{"horizontal_flip": true, "embed_dim": 384, "encoder_arch": "resnet_bottleneck", "encoder_norm": "batchnorm", "encoder_avg_pool_shortcut": false, "encoder_widths": [192, 336, 576], "text_encoder_layers": 6, "text_encoder_norm_position": "pre", "text_encoder_head_dim": 32, "text_encoder_bias": "all", "text_encoder_parallel_block": false, "text_encoder_positions": "sincos", "batch_size": 128, "warmup_steps": 110, "adamw_weight_decay_other_params": 0.01}
Rows from block 3 of the image encoder of a small contrastive image-text model, named by matrix and row number. Rows with one number belong to one channel. Each number is 500 + 40 x the weight over its row's rms, rounded and kept within 0 to 999. All counts start at 0. Numbers have three digits each.
After each channel's rows are labels from the 100 images, of 14976, where the channel reaches its highest value: "colour at peak" is the nearest of a few named colours to the mean colour under the peak. Only what is clearly more common there than usual is listed. The data: photos with spoken descriptions (Open Images, Localized Narratives). In brackets: how many of the 100.
# convs1: 3x3 conv, stride 2 (encoder.blocks.3.convs.1.weight, 80x80x3x3, each kernel summed), inputs 0-79
# convs2: expand pointwise conv (encoder.blocks.3.convs.2.weight, 336x80x1x1, transposed), outputs 0-111

convs1.10:463489486511420505477494503560474441450501487474463485495522513425522488489519519487475510538504480397436434427509535488522527453421481512453525492476479539460418526547484445468472511466461460449458533390450522508531447488510468440460553522
convs2.10:515546484509512499459496499518483503500544480546498516507478500484435512453511537507522495450534505521499495517509540552475481467552504463504454507463501356556502532513495509533640522499528508599538422535490466510550515520655415549496547537523486460507471480520466505485485432476484461505487443506493468525500410496499482502489496525430
colour at peak: pink (25)

convs1.6:485518439446506483452545491484488519455517527497487534553472475428567527466537450494518455519493535490507470488513390506488376532461524532511475522539499521536550546482526545568491455463495486425472474482523429460514491433429534471416482505
convs2.6:549439419503490518545494502506475352514516443476489531519479494466430483413542475507543455524533509480490516494506504474450480518413440508448489530533507543449486432493461537493465496558473509537449426529502496508539507577426465468508526370521489417506529499473477495532549534469491553492471512447557468511481455487511492435492511502477
colour at peak: brown (59)

convs1.1:463470450504452488471514501456423443527481465509537457499463459483487423543470497443479486470465452495557435498445510482444459462532474454524486499482349423521477501452523468495501499527515519514519522476414466490476449532403498467503525501
convs2.1:264514423485456490556563478469515442482446508436475466541495521442518479478499459492512434493456531492548496498511503432423558462503516477487525511479499544406495472496449507542486423526539495476478517509525565509499467439450491491491487522513463470545528506499496477487501483524501482502496416497512469523521469513523512497497499497508
colour at peak: black (35)

convs1.17:475482446399474527480497497514494532505490514510516508450532472483498473473437482551528502471500472458451498514501437503555406539504474455527544528573510395512538526511472516534509469527515483396466472538550435447483473514418445451432462490
convs2.17:525515453515526407527502506492526462481497457505492411545498542596462477631531517510495540490513520515519473537468503440480462469549510537517519561483491580513491468534451443517463456517529488433527475398502492520597484580422539495488493468524497512488399509528423523555463577540491545481559483489505475517500482526502489465542491525491
colour at peak: grey (60)

convs1.68:544461508487466462464428464553502523485473485483481415479500517510476495463538524430442533500552452402495433481503456447515510481443445431490509541509404495478497568519416501453495472571504475486481515459432492482524511451520519456465490565
convs2.68:509480596493473459494506526493475513469536445496459512470489511464422443569499557508503464533448493489531478449503475434560531479526542493494520526481473514502497525508509465550502520473599494390557457466469524515497481517532577486482513560500452607476468506562509473534499589519478516489645491520493490548500518514506499589495508504489
colour at peak: grey (74)

convs1.13:495456525502495487434521491488496403528509545498533447479483500465492548545481463498458493529479365408516498461461499522486502444417507456515511521529454455481527486503453451405465510456549497486450502490404569499479537497493550504455527504
convs2.13:594476576506518501496488497521519490485483488538519457442512509569534513532531487522484507510469488481488477518499513564510574563533544503490471494494521508560485466521547533630512535499465501544485581499506514494551561480535607517517444439493495493514555485495528505481501580576531461529494424492458548506491470503550507491531502512529
colour at peak: white (34); pink (27)

convs1.70:477492498448439436466483497527483523488530560515470514419538580511471562454438503485421528494513466467486520484379517522500563515500480445449496492492443488462496522487386472445547494489475490563511492550478500532564539474509508560536475465
convs2.70:590585479507450554490548456503504600471498559579520461481510486583498460409540524514434457524465515476491510537542573543489465527468499576494509517490490474493489480485556466607474527473482488529528486541490523487554477540525520586486535481510508459512477499503559487484492614475509552504481576502536502533482525475515455496495506519473
colour at peak: grey (60)

convs1.21:529466504527509431535513488457495498460500514438503472488420406545458509407503540460488541459491501526460467482531486474466498497440474553466593513413491547547505464478536456441492523502466469557476430450484457434560488485445465487518484452
convs2.21:534488461501414430486484546509579498473524415468515531571475469485575506506507508482512524579536452493486442492492490507505452524613493567503492496481497562460497488471457510426531488524542494515501498440464486505487503568406511456527434463512530486506477473549468505533468557612495401487524473465498519436510499511458563579529505522584
colour at peak: grey (65)

convs1.63:484440558472498522461521497461500455487458517529516554448452535423559525470478561518461487475465442432480538468508472409483513438532534469538526431549447438486510502496418533537410490435510506452446553462537487462485526490495469539473479508
convs2.63:447443513485548503408504504513502553517529420562509513480466507477524458521521551498486490530474462482482503476514467492513535537441446485482472476489483461557501515470517525558516494483505485464539505566487489493494523500444482428511499332501551439487494500513511519483542512493504575502452445563469508579511472483503517560512503479459
colour at peak: white (29)

convs1.36:456483491469471498427473484482503440536470502545502472480453496417498425470526505401459432517498498457511442483511459479528436495586487554544538447496562531462507490487440489495449472522503510407522448482517516502515512505400457441469457525
convs2.36:519545461494563521504478520541503557459538533476505453546528517537455464526481486508500526476520437505505456447516467451498421512495497503534468546496502577459521507516443505470445523517589493478517439445461483507527451469388486420484469521532504518536498494509516517510543487547504522471525594516507467541506488510466439503468488496462
colour at peak: white (26)

convs1.43:525552544477422487621535537552469413517514511466512502584472464489480491511445501478522494472500480632511555462574484534511486459460462469499451502468456450533478467545510501498483523468517506470550487500516500485481444523433455473532495432
convs2.43:493459445479591549486465495542537449458526469540519466524519495446540454487437545467524514510507516520465495506497501380515532523480437444458466510483511470495502517513514543493540470489559467526508522456450508529528499452413508612480465589475515556440484477457439507497516463549523520512524572521490531461525511506547489545533501505470
colour at peak: pink (26)

convs1.77:479439474488485499478551529456471491407471506457450515503498486570470506427469494511444435480557442474519450471499567509519487493395468514571523518438511451514553462527499463420489492484555471519489465488479472453500612536467521517456531497
convs2.77:421452498482427420528552492482491426506528479500506479514498478599454547491516492511453512544499489493395487436500557682497461469484539519500480521482485444464495494490477465535522516501466514483536484512505495475596595451502535424493458515498556490535418511443527479516497560501510534542458380472507522492492534492511503487455497520502
colour at peak: brown (64)

convs1.78:496542542499489497423559526478504505427538534466471520531495548501487508484480524445433534543512397407467492432500506455537474422442433456534468509556460485491504513439442499451394496513484476504541492529492471495532514474561485476488494559
convs2.78:510432414483519480515507502476495568511492382537530467527512456532488423476510507525516512517534443505556453549464488479453519529488351470481460445505502434542504511482491524608605476504513501493520534465507481489526582497458510497512499521528489625420465509522513534491513515470453517493569564506482489569506478473502497514503498490474
colour at peak: pink (28)

convs1.24:535540471561511490457474480464469527527515508477494428405500511460487433533520503505498513535497384413469486461449511534466490445483492377497448515509417464481588477500413514468471509504513471507496491486444531564525526488494527488507515487
convs2.24:537514522490426438523488482503543528478486588522504491478505467508475410475497507484402501531496479522538529493500476514560580478339538499531529516473503478494514475514444472525508531511514519436503500557487538453483564472682515598504493438525486483475525515475504510465484435474483506480483435489485508507518439496523476509499501482496
colour at peak: black (40)

convs1.37:496517436529497492474449385502556496475490506479519577470523510488494497526479491453559449499513438428536528458506503470444437536426487478464474449449435483449498391475473511478513511513446517510521481446437534484465477488468455453579481470
convs2.37:409452511504432547501475468504455497480537470478526479522505481525533569443508518515495529487510544525585505513491547460626520497472546498484494470468472553558509496502498530512374518529534535502502544581483520508521479559592515511508509537497487429467474511499521535466500547473506459508425573536497507519491476502513490506508483498529
colour at peak: black (46)