{
  "tokenizer": "word",
  "init": "torch_default",
  "weight_decay": 0.04
}
Rows from block 9 of the image encoder of a small contrastive image-text model, named by matrix and row number. Rows with one number belong to one channel. Each number is 128 + 32 x the weight over its row's rms, rounded and kept within 0 to 255. All counts start at 0.
After each channel's rows are labels from the 100 images, of 14976, where the channel reaches its highest value: "place" is the part of the image that holds the peak. Only what is clearly more common there than usual is listed. The data: photos with spoken descriptions (Open Images, Localized Narratives).
# convs1: 3x3 conv, stride 2 (encoder.blocks.9.convs.1.weight, 144x144x3x3, each kernel summed), inputs 72-143
# convs2: expand pointwise conv (encoder.blocks.9.convs.2.weight, 576x144x1x1, transposed), outputs 83-165

convs1.76 [ 97  81 108 119 119 159 120 133 119 121 135 128  93  93 152 111 155 151  66 114 145 137 154 119  71 148 166 102 111 155 135  93  96 116  67  79  73 115 123 131 115 208 102  94 136 142  44  67 107 135 112 119 113 124  80 106 154 119 127 132  60  76 117 130 179 127  80  77 109 113 125 154]
convs2.76 [109 164 125 194 100 147 141 125  72 110 138 141 161 161 107 103 168 118 124 134 143 115 127 122 125  98 137 102 116 154 227 158  87 161 128 121 108 135 110  74 141 143  91  69 140  66  96 127  95 143 175  84 142 111 108 114 140 111  93 119 109 162 157 137 167 146 138 145 147 144 170 133 206 130 146  94 123 127 149 107  89 121 132]
place: bottom right; bottom centre

convs1.125 [129 100 172 194 165 139  27  98 155 156 142 133 165 151 136  40 137 138 167 146  88 155 161 125 115  32  76  87 137 135 190 136 106 169 115 176  62 133  99 127 125 206 161 139 175 108 120 192 144 154 131 128 139 168 162 160 135  81 127 106 108 121 175 120 156  56  98 201 131 113 118 138]
convs2.125 [117  96 148  99 112 114 103 140 153  82 123 124  87 202 119 159 141 130 117 111 144  96 134 145  71 116 135 117 132  98 185 126  93  84 121  59 144 147  92 173  85 119 161 117 128 118 116 174  70 147 103  77 183 111 131 133 155 129 109  66  90 110 134 150 148 175 166 157 100  85 161 126 199 146 111 121 173 126 102 103  81 113 131]
place: middle right

convs1.39 [112 142 148 153  77 117 162 103 124  94 121 171 193 121 112 101  99  90 100 112 141 130 183 136 120  99 124 111 180 115  91 115 109  89  93  65  98 123 134 157 176 191  95 144 138 129 127 110 111  54  88 149  98 129 120  44 151 139 124 121 115  91 135 107 107 139 132 108 153  93 111  99]
convs2.39 [138 160 108 123 115  73 244 119 124 137 117 200 119 170 185 168 128 158 119 172 169 144 137 122 160 119  99 105 120 170 125 114 104  65 134 114 162 126 158 101 172 137  96 130  92 146 126 145 162 171 128  97  78 152 160 118 126 126 186 105  74 156 106  85 155 142 141 127 104 159 140 138 121  80 161 122 129 126 131 117 143 120  89]
place: middle right

convs1.52 [157  85  41 210 109 147 123 152  86 135 138  84 106 104 146 161 162 114  53 147 164  30 126 145  99 118 131 113 146 116 124 117 157  98 127  97  60 201 174 125  93  60 131 111 123 113 124  95 112 146 109 181  84  99 131 136 122 131 144  82  87  99  72  96 120  96 104 144  94  73 101  70]
convs2.52 [113 133 126 141 123 147 148 146 130 113 150 138 106 127 108 138 127 141 127 124 140 115 125 132 192 113 116  93 118 131 148 192 110 163 110 124 120 100 118 115  67 125  87 180 138  74 133 118 153  62 102 129 160 134 101 122 129 151 165 148 194  94  82 152 153 161 159 171 101 152 142 115 103 173 202 144 175 171  82 152 203 150 118]
place: centre

convs1.106 [ 95 151 106 148 106 141  99  75  99  48 129 102 132 122  68 153  89 120 119 100 110 170 134  51  89  95  78 142 165 100 163 131 147 114 155 113 191 102 163 115  75 121 132 106 100 143 144 115 107 117 120 107  82 151 111 155 155 158 109 134  72 129  71  73  66  74  82 155 103  88 129  90]
convs2.106 [ 77 168 109 162 107 133 145 108 157 105 119  79 146 203 191 134 100 131 134  88 137 140 135  89 155 138 102 101 116 121 145  76 134 114  83 154 110  93 113  74 154 127 170 155  78  65  84  92 121  84  86 157 101  96 120 151 158 125  79  80  92 143  80 127 141  97  97 150 132 111 100 130 128 108 166 129 119 137 120 110 126 115 132]
place: middle right

convs1.25 [ 92  60 156 133 118 150 120 115 114 146 113  86  75 116 140 110 185 116 147 106 153  96  74  88 119  89 186  88 133 154 142 122 143 187 120 113 182 121 149 128 176 117  55 137 121 101 114 128 112 147 131 130 141 105 172 139 135 116 176 116 178 182  94  78  98 157  89 149 110 100 117  86]
convs2.25 [164 125 154  96 106 232 167 111 119 154 160  78 145 130   0  61 171 126 138 139 122  76 137 100 154 124 145 113 134 170 169 152 159 128  97 110 119 149 137 125 130 126 103 128 102  99 123 150  85 115 187 105 187 163 110  83 138 140  59 124 160 171 170 121  75 101 153 126 149 122 177 118 139  98 136 110  84 129 196 188 225 125 124]
place: bottom centre

convs1.7 [151  75 149 158  54 120 179 148  99  90 114 132 106 107 148 166 155 159 123 110 111  76 114  93 109 136 105  90 111 127 166  80 120 168 111  94 156 143 134  79 110 126  80  99  97  98 127 103 133 147 141 188 133 127  45 155 107  78 140 166 112 132 135 125  91  98 119 154 115  93  92  99]
convs2.7 [129 178 127 152 106 143 190 141  90 110 105 158  96 108 171 132 129  83 110 116 142 122 126 115  93 133 111 176 118 137 119  88 140 120  91 131 115 148 142  93 166 128 116 125 144 161 116 107 205 130 207  55 144 102 102 126 124 130 137 148 189 147  82 142 138 120 152 165 141 174 123 128 148 205 124  82 153 157 110  74 218 128 119]
place: top centre

convs1.13 [126 155  67 113 146  89 158 124 114 114 130 105  94  99 126 236 189 132  86 144 183  60 121 114 101 119 105 132 131 101 143 127 164 213  93 169 165  95 138 143  77 106  70 144 107 127 140 161 117 113 134  81 146  89 169 174 146 144 129 130 117 186 125  94 145 121 130 123 145 119 213  96]
convs2.13 [168 110  95 118  46  98 185 124 120 142 141 125 118 168 144 135 118  81 117 120 131 134 134 125 131  87 156 150 152 210 125 104 112 135 174  95  99 133  71  92 155 147 145  47 158 185 152 102 121 136 104 117 134  91 121 171 129 129 128  80  82  78 255 138 102 108  42 151 140 146 113 133 157  79  98 134  89 123 137 103  98 112 125]
place: bottom centre

convs1.12 [127 140 105 160 140 128 141 166 107 128 165 178 143 147 114 171 185  93 113  75 145  61 141 100 150 105  68 102 166 154 154 121 148  70  74  93  93 159 178 150 152 133  90 138  87 167 158 146  82 109 132 113 108 130  72  91 122  91 121 114 132  89  81 113  61 128 100 164 131 128 173 110]
convs2.12 [121 116 148 107 141 131 112 106 143 102 184 146 136  97 166 108 108  96 127 173 157 165 142 175  90 111 196 142 130 164 206 118 127 154  52 132 177  43 124 160 201 133 129 189 181 163  99 119  72 161 150 137 126 180 130 160 157 115 128 128 255  84 100 115 110 100 101 152  78 149 131 135 160 101  90  81  64  53 111  60 149 138  97]
place: top centre

convs1.69 [ 98 205 132 123 103 132 129 139 105  91 103 137 176 133 105 102 105 117 141 144 163 152  78 112 103 135 159 106  97 153 154 134  95  97  91  74 129 127  79 221 148 158  61 143 106 116 114 109 139 169 131  79 108 116 138 140 151 143 144  76  97 147 114 115 126 104 119 147 124 142 127 118]
convs2.69 [118 144 119 149 151 128 121 142 108 146 151 153 130 145 228 120 120  94 123 109 125 142 139 118 133 134 143 136 125 167 111  86 123 131 120 144 188  80 126  88 130 142 117 123 180  50 135 147 120 139 134 102 183 168 110 173 148 141  50 182 182 119 111 113  44 101 160 134 131 107 141 126  96 129 129 111  88  70 158   0 147 140 155]
place: top right; top centre

convs1.29 [122  78 176 163 135 177 131 139 127 134 116 104  65 159 159 117 119 125 131 183 106 173 101 109 182 106 104  85 134 137 176  85 195 132  95 121 118 176 132 154 130 100  70 123 178 155 112 169 132 155 130  92 103 198 105 147 112 162 137  81 125 129 184 149 131 158  98 203 128 139 156  64]
convs2.29 [113 126 155 118 118  62 111 128 115 205 163  74 132 141 148 108 140 113 136 103  97 115 119 113 119 118 166 144 114 136  91 145 133  90 121  86 117  59  96 148 129 136 125 116 152  85 129  40  92 102  83 191 152  59 171 123 126 165 206 152 186 119 164 127 150 111 102 124 152 122 171 133 140 211 181  96 142 131 124 110 141 115 126]
place: top centre

convs1.30 [148  83 109 112 101  75 216  85 127  56 135 123  96 110 106 137 141 154 106  98  96 134 150 111 130 112 113 134 133 153 108 169 110 163 129 107 120 113 163 115 114 159  94  89 103  97 111 176  90  56 112 110 147 149  69  87 132  93 127  90 114 126 112 154  96 145 101 107 138  96 135  94]
convs2.30 [105 148 157  25  92 168 154 132 133 152 120 107 131  90 157 126 151 134  97 151 134 148 135 102 137 116 106 109 124 146 104 105 129  78 136 118 168 124 163 126 239 147 112 101 143 128 132 106 207 123 141 107 158 205 125 118 157 141 141 160 169 100 164 161 144 125 107 114 104  93 104 143 173 107 109 119 167 144 130 198  84 150 116]
place: bottom left

convs1.87 [105 172  82 109  91 116 123 111 110  80 116 127 146  72  85 110 145  92 116  94 106 131 136  85 103  73  79 138  77 130 120 127 150 144 113 137 133 164 120  76  35 150 110  93 140  96 154 142 152 131 110  37  99 153 124 150  97  95 104 136 106 162 131  54  93 124  95 133  94 102 175 185]
convs2.87 [126 130 154 128 140 108 150 115 132 153 109 155 117 185 129  86  96  91 104 100 121 255 135 139 113 138  75 105 125 122 146 103 143 236 173 149  99 118 147 111 103 120 165 157 120 170 134 123 171  96 135 180 150 160 143 125 103 130  67 124 130  81 139 136 146 138  79 132 130 138  90 105 138  93 126  66 188 155 127 109 121  86 115]
place: bottom right

convs1.15 [120 146 132 155  88 172 137 144  82  61 121  98 148 152 126  63 130 151 121 142 150 111  84 135 153 126 126 108 139 167 114 127 133  88 212 102 129  52 145 120  70 138  73 119 121 142  94 135  87  75 106  75  87 120  99 109 139 123 124 127 172 109 105  99  82 129 134 151 111  86 175 112]
convs2.15 [102  92 125 170 111 196  74 130 136 149  73 146 144 168 132  76 171 107 126 161 134  41 129 115 179 165 108 121 116 137 176 139 127 194 151 174 113  96 103 115 132 143 118  94 243 163 146 139  83 133 120 119 169 154  88 139 127 128 119 118 255 135 163 109  62 104 188 115 138  56 140 120 145 129  54 116  39 182  82  62 106 120 126]
place: top right; top centre

convs1.93 [124 127 146 143  85 145 102 115 122 102 123  96 140 132 124 122 117 149 113 134 211 130 134 157  77 177  76 134 150 110 183 133 177 127 152 129 140 124 179 132 148  94 125 124 136 103 106 190 121 134 136 155  59 130 181 183 115 106 101 164  71 123 124 131 143 150 115 166 166 115  93 137]
convs2.93 [191 123 133 107 131 187 127 141 176  70 100 149 138  85 145 156 140  98 118 138 122 127 133 138 110  96 115 131 128 178   0 141 138 113 200 129 114 120 151 148  26 137 129 107 161  40  97 154 107 147 136 166  68 169  79 157 126 162 111 147 155 177 176 145  70 134  84 150 150  17 118 131 168 154 138 124  51 218  87 186 131 132 121]
place: bottom centre

convs1.11 [165 187  69 111  80 130 112  96 157  99 158 169 140 113  97  99 155 113 158 105 178 141  82 157 255 167 122 196 130 144 148 128  88 107 156 123 127 117 123 108  98 106 106 163 137 198 156 150 134 147  96 127 108  78 105 108  98  82 120 165 131  78 121 139 167 121  94 159 143 116 133 145]
convs2.11 [142 157 108  85 134 176 129 144 103  56 141 133 109  69  81 135  93 142 137 175 114 119 125 109 143  81 124 105 126 187  82 115 115 157 142 147 104 150 116 182 149 149 122 140 176 135  96 132 117 109 114  72 153  85 142 150 128  87  54 113 106 102 183 156  97 136 126 166  95 130 203 144 132 122 112 161 106 102 156  87 131 141 123]
place: top right

convs1.35 [130 157  79 133 109 128 124 143 151 157 146 102  90 101 159  32 147 121 159 157 117  74  83 133  99 114 143 115 108 125  76 113 118 157 101 142  48 126  83 117 184  78  72 154 125 153 142 123 147 149 124 121 173 124 180 181 112 100 123 149 162 157  73  54 132 131 111 128 101 140  87 171]
convs2.35 [101 123  97 131 117 107 112 172 162 126 154 151 127 164 209 119 138 137 120 102 128 159 126 177 142  99  71 144 120 104 150  98 107 185 120  65 144 194 157  91 164 117 105 120 144 146 141 145  72 123 130 129  84 147 145 150 115 109 209 151 117  82  67 112 112  93 162 126 121 101  90 137 115 107  80 134 138 130 161 107 212 150 116]
place: bottom centre

convs1.133 [114 123 113 158 114 135 127 145 135  66  99 155  94  91 139 163  91 120 135 146 111 151 104 163  94 165  71 160 144 182  86 110  65 127  86  39  60 127 135 100 151 139 125 169 125  89 126 150 115 142  99 137 179 151 133 112 100 122  89  95 108 184 100  77 150  87  73 123 114  99 165 103]
convs2.133 [111 144 138 127 111 104 111 115 147 118 132 207 203 133 136 168 122  90 137 200 125 131 135 124 143  94 102 130 137 110 187 139  85 150 190 173 113 172 109 141 140 118 122  66 112 145 140 151  99 142 186 151 133  93 111 139 120 166 161 117 148 138 134 141  92 144 144  83 113 138 110 126 145  47 184 118  54 194 156 133 121 146 129]
place: top centre

convs1.99 [ 86 106  76 128 128 151   4  81 109 159 113 128 115 115 142 135 118  98 124 139 110 174 124 136 149 122 175 184 110 128 112  94 135  78 101 123  98 103 137 104 119  98 131 129 127 144 101 165 121 105 115  74 136 116 158 124 140  74  59  51  87 126 108 108 127  97  89 119 158  86 154 133]
convs2.99 [ 70 132 133 118 138  87  96 135 117 106 168 129 180 136  93 131 113  93 127 104 153  78 121 138  70 123 108 120 135 127  84 133 108 126 162 156 103 144 108 123  87 169 122 149 106 119 140  84 114  88  59 144 146 145 140 140 119 180 154 161 153 122 127 146 166 131 147 146 156 137 126 110 192  77  75 245 173 116 139 134 128 113 152]
place: top right

convs1.70 [122 175  94 152  91 150 128 115 108 137 159 142  81 117  49 119 111 151 133  85 132 126 160  95 109 179 121 142 112 108 132 126 151 186 148 156 140  84 108 144  84 147 141 127  92 122  85 162 122  85 139 116 108 144 157  72 101 124 155 129 131 176 164 137 115 155  83 124 123 156 145 176]
convs2.70 [153 151 117 137 115 122 152 148 133 166  79 141 137  79 233 151 125  87 144  79 120 146 134 115 182 118 128 129  99 113 149 176 154 141  52 147 142  43  75 118 121 159 132 177 142 121 120  72 127 110 187 153 156  88 141 153 140 101 124 123 144 158 131 151  92 126  46 142 118 204 130 130  37 182 179 116 186 121  50 169 145 130 138]
place: centre

convs1.96 [122 131 120 136 105 114  79  84 166 131 175  86 152 120 135 144 156 150 181 124 149 136 134 132  97 117  97 177 165  79 109  98 136 122 154 158 104 144 122 106 105 191 201 144 137 138 160  97  73 161 153 158 101  85  51 101 150 115 155  79 114  74  82 110 176 123  76 116 114 116  93 134]
convs2.96 [145 118 153 122 136  83  73 114  96 171 153 170 116  88 151 106 144 134 132 136 106 139 123  81 159 115 165  78 127 159 142  66 114  70  99 150 150 112 154  82 109 166 106  98  99 122 128 170  91 112  71 116 105 154 129 120 127 121 103 161 138 158 147 150 106 172 136 171 164 138 190 134 135  68 152 118 117 181 140 209 108 104 142]
place: centre

convs1.120 [ 95 165 125  99 151 141 175  91 189 159 140 174  65 122 172 100 188  98 102 162  94 181 173 115 105 148 115 112 115 170 143  91  78  97 126  86 123 112 128 164 105 144 114 115 135 118 103  78  97  71 162 115 115 109 132 170 186 140  87 170 111 119 144  76 137 137 130 138 176  98 108 140]
convs2.120 [122 165 120 162 168 117 119 128 174 140 112 156 126 118 170 142 126 156 101 147 100  94 144 122 137 120 159 129 126 118  73  43  80 188  77  74  98  78 179 126 124 122 105 169  96 181 177 168 128 146 223 108  72 128 104 166 122 117 111  49  82 100 138 122 154 150 121 183 111 113 142 153  81 144 102 121 173 185 111 224 197 161 125]
place: bottom right

convs1.140 [141  40 115 145 132 101 140 168  81 113 140  98  76  85 144 106 165 134 119  64 174 136 175 136 125  93 209 118 148 117 169 149 112 139 127 127  58 180 179 118  91 185 113 149 142 133 126 130 160  84 134 107 105 124  72 109 135 103 149 135 164  67 158  82 137 137  89 123  91  48 157 121]
convs2.140 [142  99 170  94 125 139 126 143  99 135 126 167 119 171 118 108 124 127 144 126  95 156 137 135 189 140 166 115 135 129 119 152 115  91  89 121 116 109  36 104 117 145  85 174  73 115 158  84 114 130 119 107 111 118 133  88 133 131 115 169 149  93 167 124 178 142 105 139 162  99 154 123 114 127 148 103 139  55 141 118 105 155 116]
place: bottom right

convs1.80 [129 174 154 164 132 119  57 109  79  96  85 142 128 169 112 102 135  79 146 131 156  96 155 109 121  90 168 170 153 107 186 148 133 217 158 112 129 135 113 129 115 138 116 115 119  92 133  73 134 177 121  61  98  90 139 144 128 113 113  89  76 145 154  76 159  83  65 165  77  50  78 134]
convs2.80 [122 146 160 103 166 145 145  95 119 106 123  76 142 142 108 157 159  99 110 146 150 167 121 102 135 128 153  95 133  95  77  87 127 142 173 118 148 152 150 141 106 153 123 255 122 145 144 136 116  91 125  99 215 128 170 136 155  95 144 129 102  61  93 101 140 117  93 106 135 171 135 127 178 157  81 123 102  74  96 126 174 136 131]
place: bottom centre

convs1.118 [138 107 176 144 156 181 159 116 144 176 110 136 116 117 145  99 133  96  92 107 144 128  88 117 125 130 123  64 104 108 187 130 145  93 156 136 132 112 113 107 203 182 137 172 101 141 101 119 145 142 133 117 139 123 130 117 156 112 144 130 117  28  90 110 126 105 150 109 139 140  99 120]
convs2.118 [ 86 107 133 128 186 105 153 123 113 170 132 143 129 161  57  39 109  78 129 107 140 191 128 124 146 111 166 102 132 126 143 119  70 118 134 132 123 127  93 107 125 123 145 194 176 167 139  69 138 106  85 124  90 167 106 146 102 116  78  97 165 140 107  89 113 152 132 127  90 105 106 131  96 173  89 136 104 118 159 163 138 156 129]
place: top centre

convs1.47 [149 137 118 154 129  98 151 170  60 144 214 162 146 120 114 120 191 150  61 119 136 152 110 143  95 104 139 163 129  81  61 135 140  78 109 149 156 156 174 136 115  71 106 175  85  92 123 127 136 146 144 164 146  99  30 172 119 141 162 121 101  48  82 142 152 118 117 110 144 151  82  62]
convs2.47 [ 66 123 102 118 136  81 109 141 173 139 209 146 121 124 152  58 111 123 137  98 118 133 138 168 129 129 178 140 124 117 158 124 100 141 162 121 117 169 148 141 173 114 131 175 167 137 117 101  93 126 114  81 169 139 151 122 106 132 174 118 108 111 116  99 222 148 168 112 108 163 174 131 101  90 205 112 121 176 195  86  87 123 122]
place: centre

convs1.28 [111  74 134 136 111 218 134 126  82 145  74 147  73 146 114  78 145 193  95 116 140 169 104  84 138 144  71 156 151  77 121 105 197 143  86 106 126 108 134 117  90 129  99 106  83 142 125 149 128 147 160  54 131 150 110  86 155 126 123 142 136 108 149 157  93  54  56 140  76  85  68  95]
convs2.28 [ 88  84 143 133 126  87  87 135 103 114 182 122 124 134 111 130 151  77 147 121 123 133 111 105 148 104 122  78 141 128 100 122 156  96 104  93 146  62 118 111 198 105  95  67 164 119 100 141  79  81 145 114 215  40 150 155 151 124 138  87 115  47 144 105 203 122 152 131 161 115 137 122 188 168  76 117 109  70 139 192 180 127 116]
place: top right; top centre

convs1.3 [ 66 113 127 152 177 184 156 149  80 136 176  82  82 132  66 144 200 131 119  99 171  64 131 143  95 157 130 148  96 120 136  90 122 169 104 106  34  94 108 138 119  90 144 126  68 103  91 156 108 179 159 133 132 136 116 112 122 119 127 138 131 149  88 126 124 148 158 115 104 137 194 151]
convs2.3 [135 161 147 150 105 109 158 130 147 127  94 149  90 137 157 208 107  90 118 132 134 177 124 169 115  85 155 139 152 170 131 104 172 113  87 113 177 135 109  78 169 112 123 126  66 164 132 149 124 129 139 100 195  58 100 162 141 149  86 115 133 130 156 100  47 126  57 120  88 123 129 128 111 215 196 151  96  70 121 162 111 117 143]
place: centre

convs1.82 [ 83 120  82 167 108 154 107 104  83 155 132 150  73 116  91 159 118 142  99 149 127  88 120 112 174 139  96 158 151 133  81 150  85 106 194  97 142  48  81 162 135 110  73  96 112 106  52 106 142  67 100  80 129 107 164 116 139 110 119  97 103  87 109 137 116 151 170 171 152  41 168 157]
convs2.82 [119 130 168 126  82 121  97 135 105 130 124  79  85 135  59 141 178 128 120 167 105 138 138 154  99 133 123 134 131 142 172 172 136 198  27 124 110  94 181 150 159 138 137 223 164 111 102 130 130 130 163 152 102  72 110  95 112 151 128 131 166 209 113 102  70 104  67  90  88 109 123 126  27  93 122 134  95  94 104 154 113  96 120]
place: middle left

convs1.126 [ 73 153 101 136 157 162  67 173 103 136 130 185 120 149 153  75 156  54 114 148  86 168 138  69  92 122 146 142 140 125 128 113 178 109  78  83  63  96  52 174 140 117 135 157 157 108 116 179 100 107  79 113 152 177  83 135 143 158 115 127 148 137 128 151 101 121 122 115 122 145 148  74]
convs2.126 [165 155  90 135 160  80 111 117  99 134 189 138  86 142 248 139 145 109 118 171 132 194 122 106  79  89  56 110 126 117 223 118 134 228 131  76 113 124 106 141 142 126 147 103 152 138 119 141 148 122 117 104  82 121 148 168 141 123 119 141 238 129 149 119  72 154 106 135 144 127  96 112 142 102 174 200  45 135 117  73 116 105 114]
place: top right; top centre

convs1.61 [104 114 139 131  76 170 110 129 129 147 114  90  96  89 147  93 114 120 115 147  62 144  68  74  88 120 129 170 170 143 110  87 111 108 114 143 130 106  66  97 144 128  91 115 163 105  62  79 127 148 126  74 144 120 174 125  97  74  95 105  76 112  90 124 116 118  63 128 106  81 146 139]
convs2.61 [123 107  99 168 169 121 129 162 140 100 155  98 150 184 208 111 113 127 113 100 126 151 130 135 142 105 122 176 130 228 183 178  89  68 125 135 142  76 138 107 181 146 100  77 125 145 137 119  49 154 255  98 171 129 126 123 143  76 130 137  84 100 100 156 116 139 113 138 124  85 116 119 110 144 154   0 148 152 138 121 161 136 121]
place: top right